A small masked image model, trained from scratch: depths [3, 4, 6, 3].
Rows from block 13, named by matrix and row number. Rows with one number belong to one channel. Each number is 128 + 32 x the weight over its row's rms, rounded and kept within 0 to 255. All counts start at 0. Numbers have three digits each. After the name is the row's rms in percent of the matrix's.
# r30: branch 2 reduce pointwise conv (model.blocks.13.r3.0.weight, 168x384x1x1), inputs 256-319
# b30: branch 2 3x3 conv (model.blocks.13.b3.0.weight, 252x168x3x3, transposed), outputs 28-34, a 3x3 kernel for each
r30.37 097:152126119187071192166136164151154144103120103129109104139112090141082153151102122167077085132145095107118100070120175142174143116169127115084123100155135173058065126182115115119105157132151143
r30.38 103:095172127160122113140185083124140137092083162110125131131152199103054139110161105099072146117077140150110137091155158087220125102089144130148146146133146047119110168112161102159114134164132079
r30.39 097:141099165126125170112148109128171100105154160114116100133109102178121139164116110141096110059102131153130090136157107125142183125170150099156125091136151141145115087093134125127103105158172163
r30.40 094:121098141101142120117097170142117132140095132098104167123115144138160068124155132115162087090081115123089170145094137163110128144123071119159070100132125091106130126128132137120170138181151082
r30.41 103:112106119172110099150154110145167103202127078087084135153160132120146057159164163200150093135109167132104172105180087104177089166158154067157140143113119148166130137131110119134132176155154125
r30.42 099:185122139115091148075093176149129107100143121129144098100201117143135161074152136101051127183143143098109164157138117126111160137144116112134138162125111121069146114089121146117139127140139123
r30.43 102:132143168095119103141172110134170139146189147146166113140194138140148175172138155198175184136123143179147131140143101160126130145090107162139166135153139127098151171144140117143131160170108163
r30.44 096:104094150140124198127111111141099133165117126155117144107104106117068223169155152177143125102127177185129124181135112151132114171154137138095163146151098131109129154078163156134121108145112092
r30.45 100:170137184134115138147178190162067137100098073130119075138157153135130141146103140111153160140164109132136143156153081110102101160146161144125174140113127112188112147101152149104101118184130099
r30.46 097:144121163172190127144123117133125188170177121113130135100098138118118163100119113111168161109122105122140078172131124100140164073112122099141081162110069167123164127130109191117142088137112122
r30.47 101:099139110099095091159082102113179164081120106110194171109123090117093105164143096148138140126126162103112127155104063144166101130152188114156045177138139133146115080136133106108138157139167109
r30.48 099:131124092167122127103098119135149144114110094178124119117128114098119085158118134106069132118110113105153103105177080162122111086128137180122110085136142144164128097174151108150098145132073111
r30.49 095:171122146158159080147130114134176127157148166090113092141122126137180131127126125162089138121093100131126162089127136127108128132113136167127147188111151123097130129131135106118110137170107116
r30.50 100:139148168168134131172106107078136122085108147111159176137137182099127128111131112155140116119204106150143112111120131114151130113127119134104169152110118131152143134122134094128130058091115114
r30.51 099:147137136100096115086082155112140133109144080089100132126126161134131156114139114103107112123133112121100143116109181134211104153128110177118130139111164124077145142143182154095165143157205134
r30.52 093:123135093167117089133098094137129156131150118103192126107144137147084082138202124200089107109077162089101074131125157135085154168106165141085081125102094105089123147167127153137119127091166147
r30.53 104:099124147180163160174091080110085146205159175076089138119105127143151156135138120108202074092197104132129117174093124152079133183119118103124173137088085097150112104039131144096063153127120115
r30.54 101:107068128130104142158129117109140075108128117204114097093063123141158097146122153127096144119111155179144157140123116185098102141078144121101108134111104120114094110151088114151094142127067200
r30.55 099:172178110092114107137111138126171110165162172167104132128165116136137188209133164117152168152102150146138113107143200115166125048128133111134135082164132119099118170139111142131131086136104122
r30.56 100:129142128169088163106122093136119127102075180117093119131128145152101210114135119115087126118072132142130082197212080132099180139130136168136156167053121125151169124124179148128118111142155228
r30.57 104:149155144121144203098170040160130211159146103146088124104108125142138139125104143121148127102143064130123088130137146169136126105143145081163156099151151159167132169134148178130138197120183150
r30.58 103:119085153164122215127116143168155116073139133161165149115153085137138154104128158153140177144117130156117170101158143132116104184100155185149140111089174140125139114156126117146121117159102152
r30.59 104:152139135164146119131110135145146138118125152193161145121184138152115176110115103096112125108112156159098087095204138119084121200054107112127113143106142175164139135172068117155195114116163084
r30.60 103:100103129155178124131112132124186100129087072175134135116097122108106156137135130132071122087096137127152117126129070137099078142108132182133133117106085150102162187159103151150105114126118164
r30.61 099:140115135124141129097127150159140095117108153133116044118141181125103138092147139124084168156123124168142143157175099111111144105164141107136078184163117116055131116139117134102114119105123079
r30.62 101:148111076139110118151141158130127119114107086104204096131150149123103129148131135130065132107116121109131080098129098131126121139113078163116111149124134076126096152136094115153138128177120117
r30.63 106:167114179191141123166136149099191172150180145083175183138129104149112189164085133157113107124163120127175120173102092103117119157093074141154084116089126096126127161142096136086112139101162148
r30.64 100:093094145112130132081144125111111142168133085163109096109188107109076120159063155136094132154155140111115111167142114108104174095146111137170186110143134150149130128096165163125140162137159115
r30.65 103:111118093152102111085139168112091131135087145142198099115140126140075142149119158133077116124124118099075147089168133112077097097153145117158114135131145123160133129147158135141119080153105092
r30.66 100:093146114143143099166135117120087158153139188108121144146127119116157110205119159176138107086141151137102088142146073116155109146136153158123206123090121081123143073070153121110117154108161151
r30.67 098:136144097131110116089106118196133099168151098116145091167116121164116158154146090124149140091110115132168145167126133136118141082158136168116111134158128104144119140117147122154156139164097146
r30.68 099:102131163177118137079125113182104147123107151163197136103082144101101165124148130084129100167064074156156103212111074092056093175152118137130125131056101166090180074087076141136144133159117109
r30.69 092:168138089076135087166100114099197162137141117101155158099173153124122137113143119074153121139179106133120092114100171146171172138098096123200159091113121118150172163158144083153105183170084104
r30.70 100:124113122124119113131118138098085094137155134116135123117105112107169131134148146101147131157167152134125146177142158207080135074088140137149108102110131126119117127137133101128081114145132076
r30.71 095:169114095163136124143100141155074205122114139149089156101134124110127209074118151108106186088156131127135116202131143165123108143141161159122162135176147130129138141110109187088156140120124050
r30.72 097:142129159149089102155124099110151146165108104093112131135135119130127079102161108133140167105137061061109177077102225106128101114177137171132111125075155132181098150143148068140172181162114123
r30.73 096:109149159092111159098124087131123100170115141087129117148136154184119121148133137108152177169092135129123129099116163171146075061104157142039172144081085142156158115157134148153137153128151142
r30.74 099:142104116154148101162149135124077098140167174108126171092163168087098102085122106142135155131186140158129125131153112139139209131148148170136183126124155159126149154072110149081118085132183129
r30.75 099:144058150122126162195140145131104140091128184065140110115106144157085085114089108070090091135069102094167127123110106139140126153085104158112078099092104166156115172095164115154160114117146151
r30.76 101:138185128155067154101104116129137128182142109126202135104136161122112146143154115144105116151142126160168069133110138116130126106151134103107192144112130120124139099136123166137181126104143155
r30.77 097:062117198095170083133165145129101159086128142115105087129153073093122091116175148161176161111152080120120160122140121121143103124089134128125167129100132110164163109086133147089111084121130104
r30.78 109:127138082108144073143120116117116211127124075141194110121117141112150145122144120108127192122142093114110147154183172140078088123107147121100162141133193149180087111150226122108141094198079128
r30.79 102:133129121114141103126141096160161084141124126126119125139175107155151077147141106151196127171093105136073069221091120122147117142159174145107138136111149097120147074119165047140123186117135165
r30.80 098:153131135125159176151102125151161153133203119146110103140101135194171157149102157142142156090138062175116077084108189155142161136167144166114154130171105142107165138159068141117123115173168151
r30.81 093:126125139069152133132115152139095157120154115089097137110107163169135054097108149106078099169099163105137148093144111115155134109117107092121125141188092081103124155155134141093122108119142091
r30.82 103:132115135112148151112132116147078087079123130082155097144091097135140103153127149109040140132103141133181097152135091119127123142109131154128136105070112096174075124136154130162155157108135128
r30.83 098:139136135106158120102103172112169144162091151131101112175100132117169153086109112148081168103140143169170137158124140120158168136102174161135166152115110146131129181171127105154147181107091149
b30.37 099:079055143142125099142163140136041101098116125115089145123098117102103103090121109138107086134123115182131105113121125149135087137116138120110088156170163135090156129156130169127098098157110
b30.38 085:125123114178134148096112125082112129099136131196145130149158156183129171075115142090129157142107117098061143149154138140171149069132129053122120148098127107102119090100146166149122097165113
b30.39 106:136077058154174134185133151129184160066140097099190143127080131116116110086119168060121135088201176110143090127132081155188090129102162122181126171133142086147122142052057052128096125156084
b30.40 089:176166175132073149171154140146159185139118134171148168141073164075163125117132160072114112106082150169136136133140117134176209119132196105153145123151128128116139108169067095133132156109134
b30.41 095:073103192079102136150144113107081124139128123117119075152131081152119068144124130088115109179153123098156095142156115109201149131154077142082138136188183138115067120144135129162102121129129
b30.42 104:146137097155119181048131098160119126119131097144101141110118114107194090092160092085195184165165195142072091138189168103084080111088078103155125090113160140140121126078105185093153127110089
b30.43 097:114116126111134094072115059181133142114142146108147151122091077133103135099129132168166132173115123129106144162130122049224132154112158161099208131060132168125146128155183136136212184116163
b30.44 103:139137137104146145082096102103148142093155213083157122117151099149161138137117153147093182115162108179115126131098132128107141093168107121098120037059106191145132116142128118082132130143080
b30.45 087:132189143101180149071119122114133098161179159101118101118122153152186107152123150121130151121142103126181205128121154131174114077152102137163174114110127091105101125143117165133151097103097
b30.46 095:113110116095120110112165108115175135118159144157143116130158111134114066141113130066100052155132124115135110115119151134125117095127132094171098157102121202171159124131141083117152131130133
b30.47 103:143120124107149133106171188138148110134132138120107107166100095170126108151099148111104142214089161180132133106123106092122146117111131162106157144098087091119129095129104084135088161116125
b30.48 113:114100140127130092066090148117058113095091179126134121178129110132175115129107130134131115071142137121131088126103151066117154147133088144063072162086069130126117173100114145045103130107116
b30.49 093:089112166078099088116144104070075102100188144158175067160157122118142091090104125156136168150140062144137192129092125132211115087140113141118152134135133132160128114108128144124139137159166
b30.50 120:074066134147135145170124087116132135177150162120186132114109089145105132106195186186116085174084104159119111092162144158105094154128119133126110108121141099094104082118126073092130094102121
b30.51 097:138117118114123112096124136169069094148150113126129141150149072159113098165067086123086126151168122149114150148105089113146121087160113163118167059072061151123163084193133114183089152125110
b30.52 087:111133088121061123106103150097164123125120090098151160104126115120166198101123103117161148194123127178115166171162136128156121095155107140126067112044063179152190132169122179169122109138087
b30.53 096:104138155049105156132118105096140193109124199149114087130111126180139141131111124130157097067130182133101115161097100125198121175151124119126062132088077149215105162158114133134130132133129
b30.54 103:125205147107128116147140113104105122094103151062139175080127133050096123150129217082108115045166187093090122118125153122188133163139208121142088146131105118175140127133163150141085160142144
b30.55 089:132098078199064159150108119140186115108063152137119178146138153151149087133097130152139201107126160132115159069079137151111138057187118153089093104108099170110097153185176123119179089119162
b30.56 099:144148137121149169101145177176156138117185117127136157109144116114092116067091123142121182134158166144164140167172144074093107075133126142139115130139128140175101133113113175151131141102133
b30.57 110:166109089114069098119140136149120160142185152103081111125176163120091151158153169139105094114154084195118117114144109162084112144122143098119082140173189153097164093106098189152177114134150
b30.58 100:132164118066124093111093118157094113132136131138094111149154085069141095148089118114163151141187203140096070105108098107095137147139160115129107119099114106151139096104141148140168114128153
b30.59 111:108139146105128165125119078121105076184155124130131111103157061177098123102102194182129140127172188186140168156113124099167154133104130134162171136110137112125102121120147123118080092116115
b30.60 094:126088092130154119112119134121166139111081123090133157107081168120150135116126146165107131135093123134112093109123109128137174165126150163150111112112090187139155108123118159167195186180149
b30.61 085:127138189229118118112100123100106112098171145167130103090072166100142046166105094154118133157150150156171152096144122138125137125176097119107140143112105194129116107179128147082152129112133
b30.62 101:090138125162093142126080132136161176144130130117122137135096135094132145159127141123112114091114103148103129053087139198174189122112098147110133110134144102152088121151139113098133078092104
b30.63 114:055108178088143160145113144151063089121059165151073164142138195070100119117150110147168102179189132175088125156131122140152146113103143134124119170125121146147202118142082129063108128144088
b30.64 102:108149132149161117130133154114159114107111214109192213117146121132091097165131145124172131173136079143136113136184164137056117155174102094114134188167117134128170123159139087131087120106181
b30.65 124:092131103212100177121079120104108126096148161145135128165143102138137117083109115169130136140177153168077104132145097090176089132099170147100124079114146091110161155151147183103151146130140
b30.66 111:115160082129151147088117125106127135065094103139124114073084136173146160097093074093107123121100099151096113152132122086123082131106121159149183115070140072165184135163097099105104141125135
b30.67 093:140174114147157167144099132151163144124126112082134082142143110160130135165096141121139185141112129128108143097084117154145101123163060123083082141091122127080084168155142179177166130177059
b30.68 093:157062152174124109166135104078102154124120182117142122152093122118156087032073143191183141090136098130129124120113120108152173138154124169100100236127126146154169116101105143149098137150152
b30.69 088:107102097116119187091100140188217158157068141146102153109137113099209114141151097086101105162148173180133097139118093181116174106129085156109161112120145104096201133196127149170116154113130
b30.70 095:128162167068184118092127100135116095125108106100127074116165085211236196168120122146130107143110157150174139114120102156084134134089141107186169136150133147130111128143089117098091107128105
b30.71 084:141130114157145050103173088165172174104150139124159068093119158133090162165090152152155130143131159117131051067125104115141103101136156117138129176147147144127141092151130108103137118137171
b30.72 097:179097123145087124116151151138139088113130150098141129105115107136154099152114113131096160191093145174136087097185119101135141098120089114121104118170135141119147140182089153120122201127122
b30.73 080:144127079166142133132167119133090108132105101018137160094128108134059145086107161163131086181134146124164094134185135186168111140124154106140113022119112132101110147146138134102143141133119
b30.74 089:101146158140176119188127189166086107103108094094123143135143142156156155107142149065111114112152138092131174104150094130142092141136127082184169122116150141126138117136122118167157174126103
b30.75 081:118109150140152134158128067130115073073072071110129163132139168147109142141077141093118185087128187169100108085110080115175105129155133163092119150130116153145158162155149112143128161160147
b30.76 101:062103103109209139139084104124172152110128217138185148137182215128136136159143121167062117171084080181117143099128144123156165151128110107133148114114182143086104124136106151099152165177116
b30.77 087:124147109141112181147095159177140071135173129099074103116123119111081150111139129106106182099114136100119163142135128154152111158124125110177152111116109154149128110145122155123144132160166
b30.78 120:122075118096111132169123161135096122138193095147131158114163108091084144131129081138114159160172209107141132173138131127075148120089064104138177112094145129142116099158140098139156067090095
b30.79 103:151139150065072110065086177170107067104087163132111118086120106115055097200140139116134104187132154118106111142132113131126125116144134170079124107168137104076182118158135135149118145128110
b30.80 099:157190118126129093179165198163141138153109130077099110116125090162092136125176155098128125060125195104146144120108125109177037177130191112095166118115149120099160126131136125141096106133135
b30.81 090:159127105081129120157104125117144153084080117104090104159127147133124127117128163120098128184123114133104097082145115185170116098161137153170137171190093134092110140138118120171125064163155
b30.82 097:153154139156143091145161115118166147140152105101140183106120169073100142181128075113167129150129169122136147111114051067156080096146143183187180142124086138126197110118142114126136138172164
b30.83 103:114133090060172096078137146090106059141144057072130094095148133170151184100057080114105117156129139161127127157154176151148135086156153122139149106090155149138112086131101155207125123161096