Rows from block 11, named by matrix and row number. Rows with one number belong to one channel. Each number is 500 + 50 x the weight over its row's rms, rounded and kept within 0 to 999. All counts start at 0. Numbers have three digits each. After the name is the row's rms in percent of the matrix's.
# r30: branch 2 reduce pointwise conv (model.blocks.11.r3.0.weight, 96x384x1x1), inputs 0-31
# b30: branch 2 3x3 conv (model.blocks.11.b3.0.weight, 144x96x3x3, transposed), outputs 0-3, a 3x3 kernel for each
r30.1 103:453564433586430501496437486488445592595426532501545463452535591556502500439433546558503480543552
r30.2 101:598524562539513510513499562493520581582536533518477536442472527507587471489590499520515544537467
r30.3 099:496508398453376494509449485476462421499511495438485459603452550479546456512464587599390554394556
r30.4 098:409466419470483553466464434631573547463630509482517464511558527504497469514529522479475458444647
r30.5 103:437503584516478516487446534414412604525520554565531425477640501465472484670464530464446449525391
r30.6 096:504572473449503508483437513417430410546498573483482487445546497455517478543508438514515512502500
r30.7 103:386581498551476464500497535477489600519518450484534534460542500490523469525472472427562484534552
r30.8 100:432556557499427592511595480426482775509461457526520498462488429497437492509502491547543461668516
r30.9 101:541533543538483521496525524488537477469406506535528467463512490486506501449478430410403578446520
r30.10 107:397491514509559583436409539533530504474598457509390503419491466429498490460596372508556457514544
r30.11 102:585547590510532392498520552474507415483383535485607479452552501519564585527500524505526549467487
r30.12 101:542531584594480560507466489511501551522533493475500433477448523519586470501474505410471550508441
r30.13 100:594442587513482523476554525552526500530495470554476531597461469560561548459463487382622629509506
r30.14 098:607557452504539455487486509499547519555496445549433420592439563502510523482504475502425549530490
r30.15 099:505519413517439445449541419443490507491579376490379466461476449476511510569426501494540545452526
r30.16 096:496570449473522534544527483377550465384511596553530455531543541494445473556513545437474518475386
r30.17 100:519536503484458522474497508464510437569540560491432526414511425426457495514610482488488473488459
r30.18 106:382562647430477565578485574491527480429409530545516650395525582535488594520580507463420458647465
r30.19 102:424515518385495519477455538508457430522521550517451574398514465501471519533418491470501519528408
r30.20 097:515501437535460556599489498514516496433633563521508421399575468492514495571467541534417536441614
r30.21 090:525511460552593457504484505487496498430444499555467461447465486438507421562605558464537528512530
r30.22 102:523423408507522569471517515475452481462441473506512432458456491437549485479477554407329479531486
r30.23 100:480498633513564512449582437434463534551607521505451511548554445479434503609471540449549540491427
r30.24 105:560424491510547537504478493554468609516378409430431410434485524518513472462511490481521502485509
r30.25 097:463527573503508463455537421512472485457482445434551533545514540551502479454531484553566665534537
r30.26 100:458518527444496417527467448506472551539541446501458503485448519437452476587362499500447528537497
r30.27 094:401532545500576513492484473544427498454526586618420436539633424457584522561437423476452470447434
r30.28 109:500475485534528503556514517487463449466485583552504465546507452505466528567491484489465565557529
r30.29 095:492644559495415541488461514490520467607526514455454490576530570480511622600487428476502594456521
r30.30 099:457419464477479555465456453465398582458416579453497513515444486431546447468477646536458460478441
r30.31 093:464543489485471525497469466525508469484437655520501455477485505475476522434443544511465499556543
r30.32 096:567473522642595518636429572632469470509516466606447550607519501598533435490493665483478508590639
r30.33 105:551510591456419443546487479442449399546614527539552514450552534490524413619509501495598464455492
r30.34 090:456455525533459456611473593435651489450503526482586555502498590458586452527471527480482519564458
r30.35 107:409500502542492544456496518563479533495482523469485453620473439464510546461597443513480532542528
r30.36 101:527519582546453460511545551522539406528521425501556552658468584524454567489501486519488629596511
r30.37 102:443471524542454469478612516562478579455480476490433567666418471468468394467577501453532491448481
r30.38 098:538522544453531430466475519525521549519563449523523430405447534489426531464548489575549486504480
r30.39 097:574592483475468490512436536511474452486597507404519505495615435474464531531605566524562601488488
r30.40 109:560526646419477538487528497477479582487527515577486454405494490415527484509573534475479540567590
r30.41 098:476461504535469459581501605599497473466497580515557467594482531500567412524541530519513490603463
r30.42 095:462596478440520559475489518487448562508596555548437482419605460541459553553442441500540425468486
r30.43 104:498504522478447455488475536564399633500489571543373382466461456530435493517476369513515436502489
r30.44 092:504515526555478532569621367479502766539461475497505461477505469623583504473468505509522490575484
r30.45 107:486477518689559418555445491539457392472505441575462542643455412559432521486566411531550577472578
r30.46 094:542445445431530464520470458486476448513469440455509458435355478465418497414463544495439523424463
r30.47 107:460499448510506557516548456398531539513567488507468466484438499545527501400499445487388531540632
r30.48 101:418442436433542529517561548411612510469543469428480529507464477470483422403488461447530524548464
r30.49 102:468501580435532463459612440507521499498584527540516512540566491511415576484542503467650539497540
r30.50 096:494487434387508480511529374457648471446508508493613555484512579563551453437510580560471524490485
r30.51 102:470533436433489541493448478526468460662430450526577441441459520525449563511444509490526464544540
r30.52 104:491458503507485479560450467394457540548519598427483451536526499498521537529525497476465457486441
r30.53 099:436521605421533567477461542408439460463497520507572509431474522521554516494540508518421502463450
r30.54 097:582492587491570505504446535430468491493503588498516475457538523477500530513533544494544467502428
r30.55 107:546562519471540479537452545585514471561485494636545507579564543460368529519461501480468481451565
r30.56 107:490448550593507510528474587433479456454586591531471480485480462527587474476608563492632562616530
r30.57 099:483522520589537504447571475530500440429510607690502511587630518486461483614526533423522474534529
r30.58 093:441492487552489538546507484581581538526523512511535546540532585585640463492535549493538561519473
r30.59 100:542616511620533499472396535506504486609585516498424504700486364518533527530503514469534574503484
r30.60 093:508582572474453555477487510434426439502510435431452422424567533488484531509452524569395591545511
r30.61 100:506449496420497552477482533516337370464427437493418474457452469485451468412432472452494572480515
r30.62 095:543552569492503501504495520479553530446485521464464418489650489519508577638462493550604500509401
r30.63 104:448467424518526521466454515540492530481474452497435466508516524589580513468522440537497488573488
r30.64 098:561513519565626496499535455481500440474489528543606516505425460489415494489524444463375603453630
r30.65 094:534530535420338428534418568440448481670635550458496486461598435511491534635522521511492502530383
r30.66 087:494522426483509453593503567524540435433445537493501476444513540552494520468476538419508505556446
r30.67 094:587455549488515507546509598519523429587463506454569498493422537468494475472423467541603526638508
r30.68 095:537485558615470573562462576424459392532487493495573517526452580622632483432489657489469415594505
r30.69 096:530471489551415436540486465543536504514413499481511553635543602533511516521518404489535566432431
r30.70 099:479433420515458525522469446519535512457604437542526485518494388502507449497494480561539520524457
r30.71 098:507567596463483439458455483471466480565504506332531513524439540431514528576452553573525473443578
r30.72 095:448531424574518476512519496509481490429434459492452498457500350526509491469407490380485522585394
r30.73 106:537507564414507495444607437426533626631459464422592576479461506408504541479611553432542493473424
r30.74 106:436453484522497588489518604420449522526469571606541559492411383528508468466438535497486446573471
r30.75 105:511518570571547582466553566536507669576489492461505507565495544489511549480505486618481457618552
r30.76 103:554445542426410528534511533483549551451511504556383522446467527568530422448493579486486511556444
r30.77 104:520513494576520466518456422539498487486471407509527562423415582538492511509524487585456458494556
r30.78 094:437512488549530519436438588405526489504510508577411395506599450439500510592489476528501448521504
r30.79 102:518496588558595548561437481544477456627637581610548479547480481550524513494491507487557509510544
b30.1 090:610556497584558503545553551533524535562490445503482453579400435493500555496494595561478439507461482514500504
b30.2 094:526475492505381565619476506487572544582490462504508580579592495494524477526506538640520458575496466569479485
b30.3 086:496607567482462538557543528467431458510521503484521449467469444585487508546516522537565524503515519486560560
b30.4 098:515573511517489519464485446514411370605562526620442441468551554547476488535543566535432489578524458544562465
b30.5 105:466536490468530530492471485517503518501477489600464505490502499355537551518543547352599505553583441494476564
b30.6 100:459449426424471336450459556484487488533486466486578462525511470434463580514448588492430521617512486578497467
b30.7 106:484501382457512504504556514557529502582454461489484559551390528380389587559444444489558470489577484521509454
b30.8 101:590485513522512537504442524500544549543476418554557556526456526469493429488444440568589568518454530535444559
b30.9 087:588404467540454499432446545408579560584546403544552535487483498586433382468461436531460433518453507539583457
b30.10 112:555416490600493418599572567558526494547450484640541510543526537495421372553549559494539495502468409488494511
b30.11 100:490429444491416488529484528612558555545501436475602456524530487538586493470439467503510452486454511527429476
b30.12 096:602461505501579557498530458523509546597456466492536523519492565499501528580452466482490447514549601498441491
b30.13 105:461400496419414451421448432522474452524439553462464571470452582410387578532549482409492525397467597527545552
b30.14 089:518487499490486564458506451458507495531616564500562449496535417553491445532516491460479414483513503564554456
b30.15 101:521499427508518466504439485579534545561565572583537519577510551546551437454473492536528511634600383616515475
b30.16 091:482569498455454489463463531575575507538486505520530582451461501496509543509555558494554535557523398520498414
b30.17 092:387447456443486539448508538497589578538522537522526525473500462382492459574525481471504531564465430505426509
b30.18 111:534486457486530575588458580513469560546473487480506468484458550500467497482489526547470559490417500542486515
b30.19 107:484415383473471415557480476446464511466516545501433486537498550508569413427590482522484499607502478488491510
b30.20 095:536569569520489455528480497457558541495401509584515509578608593476584490448493490554457497523474442603486477
b30.21 087:434584504520488503449450540628552476527516523409474543376551561390498440530568522667607526449508383516545475
b30.22 096:491468533498467499496483506543519546434527483379494423513496528516609555478541482496550500483472496516495538
b30.23 113:485442537486482555475494560507467562488514492508549516450486447400519568526481514438575423523597533516487556
b30.24 104:551527582517501468540593476409445424469549486418505528546431452514456517441471453459513552454490502468539544
b30.25 078:457554546400419459530465418528549553610482583447521532500459401507488470521512450495490383430424489512492493
b30.26 096:498537461470487437390410437513442480529468495466470459611558463487528488476555570475602471501641432536444438
b30.27 114:578429458490474506457518517522551527463575431609442497432500558463519456509463614460531550564550488500436409
b30.28 108:504445562436534500542516574504518486528502448490552466588578496583427484630550524654571487555599403449494459
b30.29 092:556575498524373484482510528518557562440439447594570528437442509462581605470431550439394497482453478481502474
b30.30 106:466476614494509455431496476470384442557428413563573462472540496460463479451463481529495567457485575542605570
b30.31 088:462529496471516513441483472584526468590578511469533608498531546499472552402477493569487467541580481503547491
b30.32 106:500455517509476498483538589479446404486426461484462494571473541446475442584542555522397492510475518445420496
b30.33 114:506564591515434545519468424485453473571497448606418514505543507477527534486436497567543460514479475450494444
b30.34 092:513503501497452446624400537448517476518597506578567497462465483564486470514446511540486536430458501556476542
b30.35 112:541507463553508545499584542517508534565496531525523494504437548586492464569500462609500578551574586558491480
b30.36 097:443489442485467461492463422461455520499477482559572533470457582593451564526500518597463400470438353570563561
b30.37 107:565508408602580519462472500498529564495553496573518492484547540553453418553492433628555575505525569540461520
b30.38 085:516480488549419509484458499509492475556499472532493598481406495553430525568471550445477511528599521456571485
b30.39 097:433491510439487434463498529528474527561404469580576490514472563566471540508433509475479519588509546604452578
b30.40 098:503468399559513482535457481501400439497467408522470590532583594404404495477552523500529503467538502478449441
b30.41 116:583482428532500550519448539467581505548489542412494549468400506524452544543461521490439518564487524468461463
b30.42 101:472515451483546527438589473475486497461470524457545495564478458418550549415495567500566547622591547482450462
b30.43 110:481466509484473453456564497505511485488462433506477427521534502504466574473489543493514428564557473555473440
b30.44 087:584537456539539515537537530469532567549614494457511642491536517553473488543438505509438492470406577478510461
b30.45 111:535489538561491455457552463462518455649469504503458405551470507616530452547606482580437481569573518634471504
b30.46 091:622554619510552477510540538491542479473483445447565510443501383430522494584431424489556497517569547560514428
b30.47 103:570460537493468505499519526589552417556578476464423575451535482564491430477544439624466484484567458469630453
b30.48 095:450493521534487481529500505609590543517498428465504481466513556508623564467503496517565526450498478411588512
b30.49 101:512558592597385464476408492584499528580524560506535482484495463497477577562491564495540519486518493501520566
b30.50 095:468474474459470550565404515469486523499530434587572455506493486481503472567396478539561514503521514562506503
b30.51 091:488461468457449454436391437554511427452473469447532535526533589505470588553523512579501464577442502518457559
b30.52 107:469525471552504503507466511661478579523493420556650502633479486568504473479441566430579448431458577454506514
b30.53 093:438447454450420492484554490520409481583464449530569481488557489511530618487432510336370447484573493494518490
b30.54 095:468524508483500470460481488460487555487480494426509528540594557439556643500485578449534504430491435487495469
b30.55 086:511477603539444488443446478487613522493442464484605584477403528470431439505513457500450504556517472488506535
b30.56 088:484551582517456558493451558574576572471372484619456488511525523456498537443517475521545482492505422477490519
b30.57 113:484472432479489496474505445431398409534547430413463447540538584472421495525525587530562485600637494558455507
b30.58 097:584523496488500580498484498477523533563493437513502502556512416543466409541483505537450510463453559465485487
b30.59 108:538520460443567543491533462492540474525386450446494474524467487653515429555526576487435484519544436519566506
b30.60 083:473509577474498543464453500492538548512507453508561518452444566494594570514523489471525426521513377528549437
b30.61 087:505482520550426413516548520540589550496486531519422477447438502448528523502513458529560472499498486503522615
b30.62 086:510498442491517456499519522564582603475575546396455527455432524481675498513472537478514432509429424566486482
b30.63 099:580482530345498502483487510467442468508491507504507490516487480475499490533525528454541392478485549424495438
b30.64 103:472457466456510538545530475486523431457522511495450439495564548461364430554535505571465491480553484483533504
b30.65 105:455510512510494480484533530512454604514441554536506547545477584378548466505460482416521519639539528475458514
b30.66 090:474488406505426549589368490515495571601627508515466562388456491500477410515433475548502479524501515465502581
b30.67 091:502497518417386568512437512497570437558554482542542414395509493475489466555448559531567428516482523557519500
b30.68 101:503484570413446479607402504532500476466506478548524460531466482552469505453408565475452537514503563496472424
b30.69 096:384512456459539446440486483471456533672519485556564499462524513504442491511438504545617569450504608516488538
b30.70 084:609551508539458484509457492504554493545583517515415418490481449470590486513472492570581464483522395448524467
b30.71 085:433493492526409481434440496462456583495498475536670587484411497468487521514442544503465527528478473519457490
b30.72 081:511443428509491497585416471379530568584536542424519540494608479530491418505449489507504482526410523475421471
b30.73 105:614505530659523582574513638510497562502443444554501514517517466466540464602558515488579461420482518496523559
b30.74 113:497455506483402467528454585518528446412482429469498500551472527425517510417596596459556517429541546452438524
b30.75 117:625498342527492509536518520501564553561485486478593550535450476546479488555475513566475548515518425494479391
b30.76 096:491447533545487524481397473526519500531438454493462443464471494432452443537537527515459506355492476447444487
b30.77 101:433526548447538629524565503466420468602516427428506546447509492420547531438540501437488503461383559541450533
b30.78 087:536477517484408529483484470452503490528531418495576491485420544444496527452456463321544523543526473559506435
b30.79 106:512445616496588574538569522604569386492465406577467447543493626463465508612542593574503470539608576504474552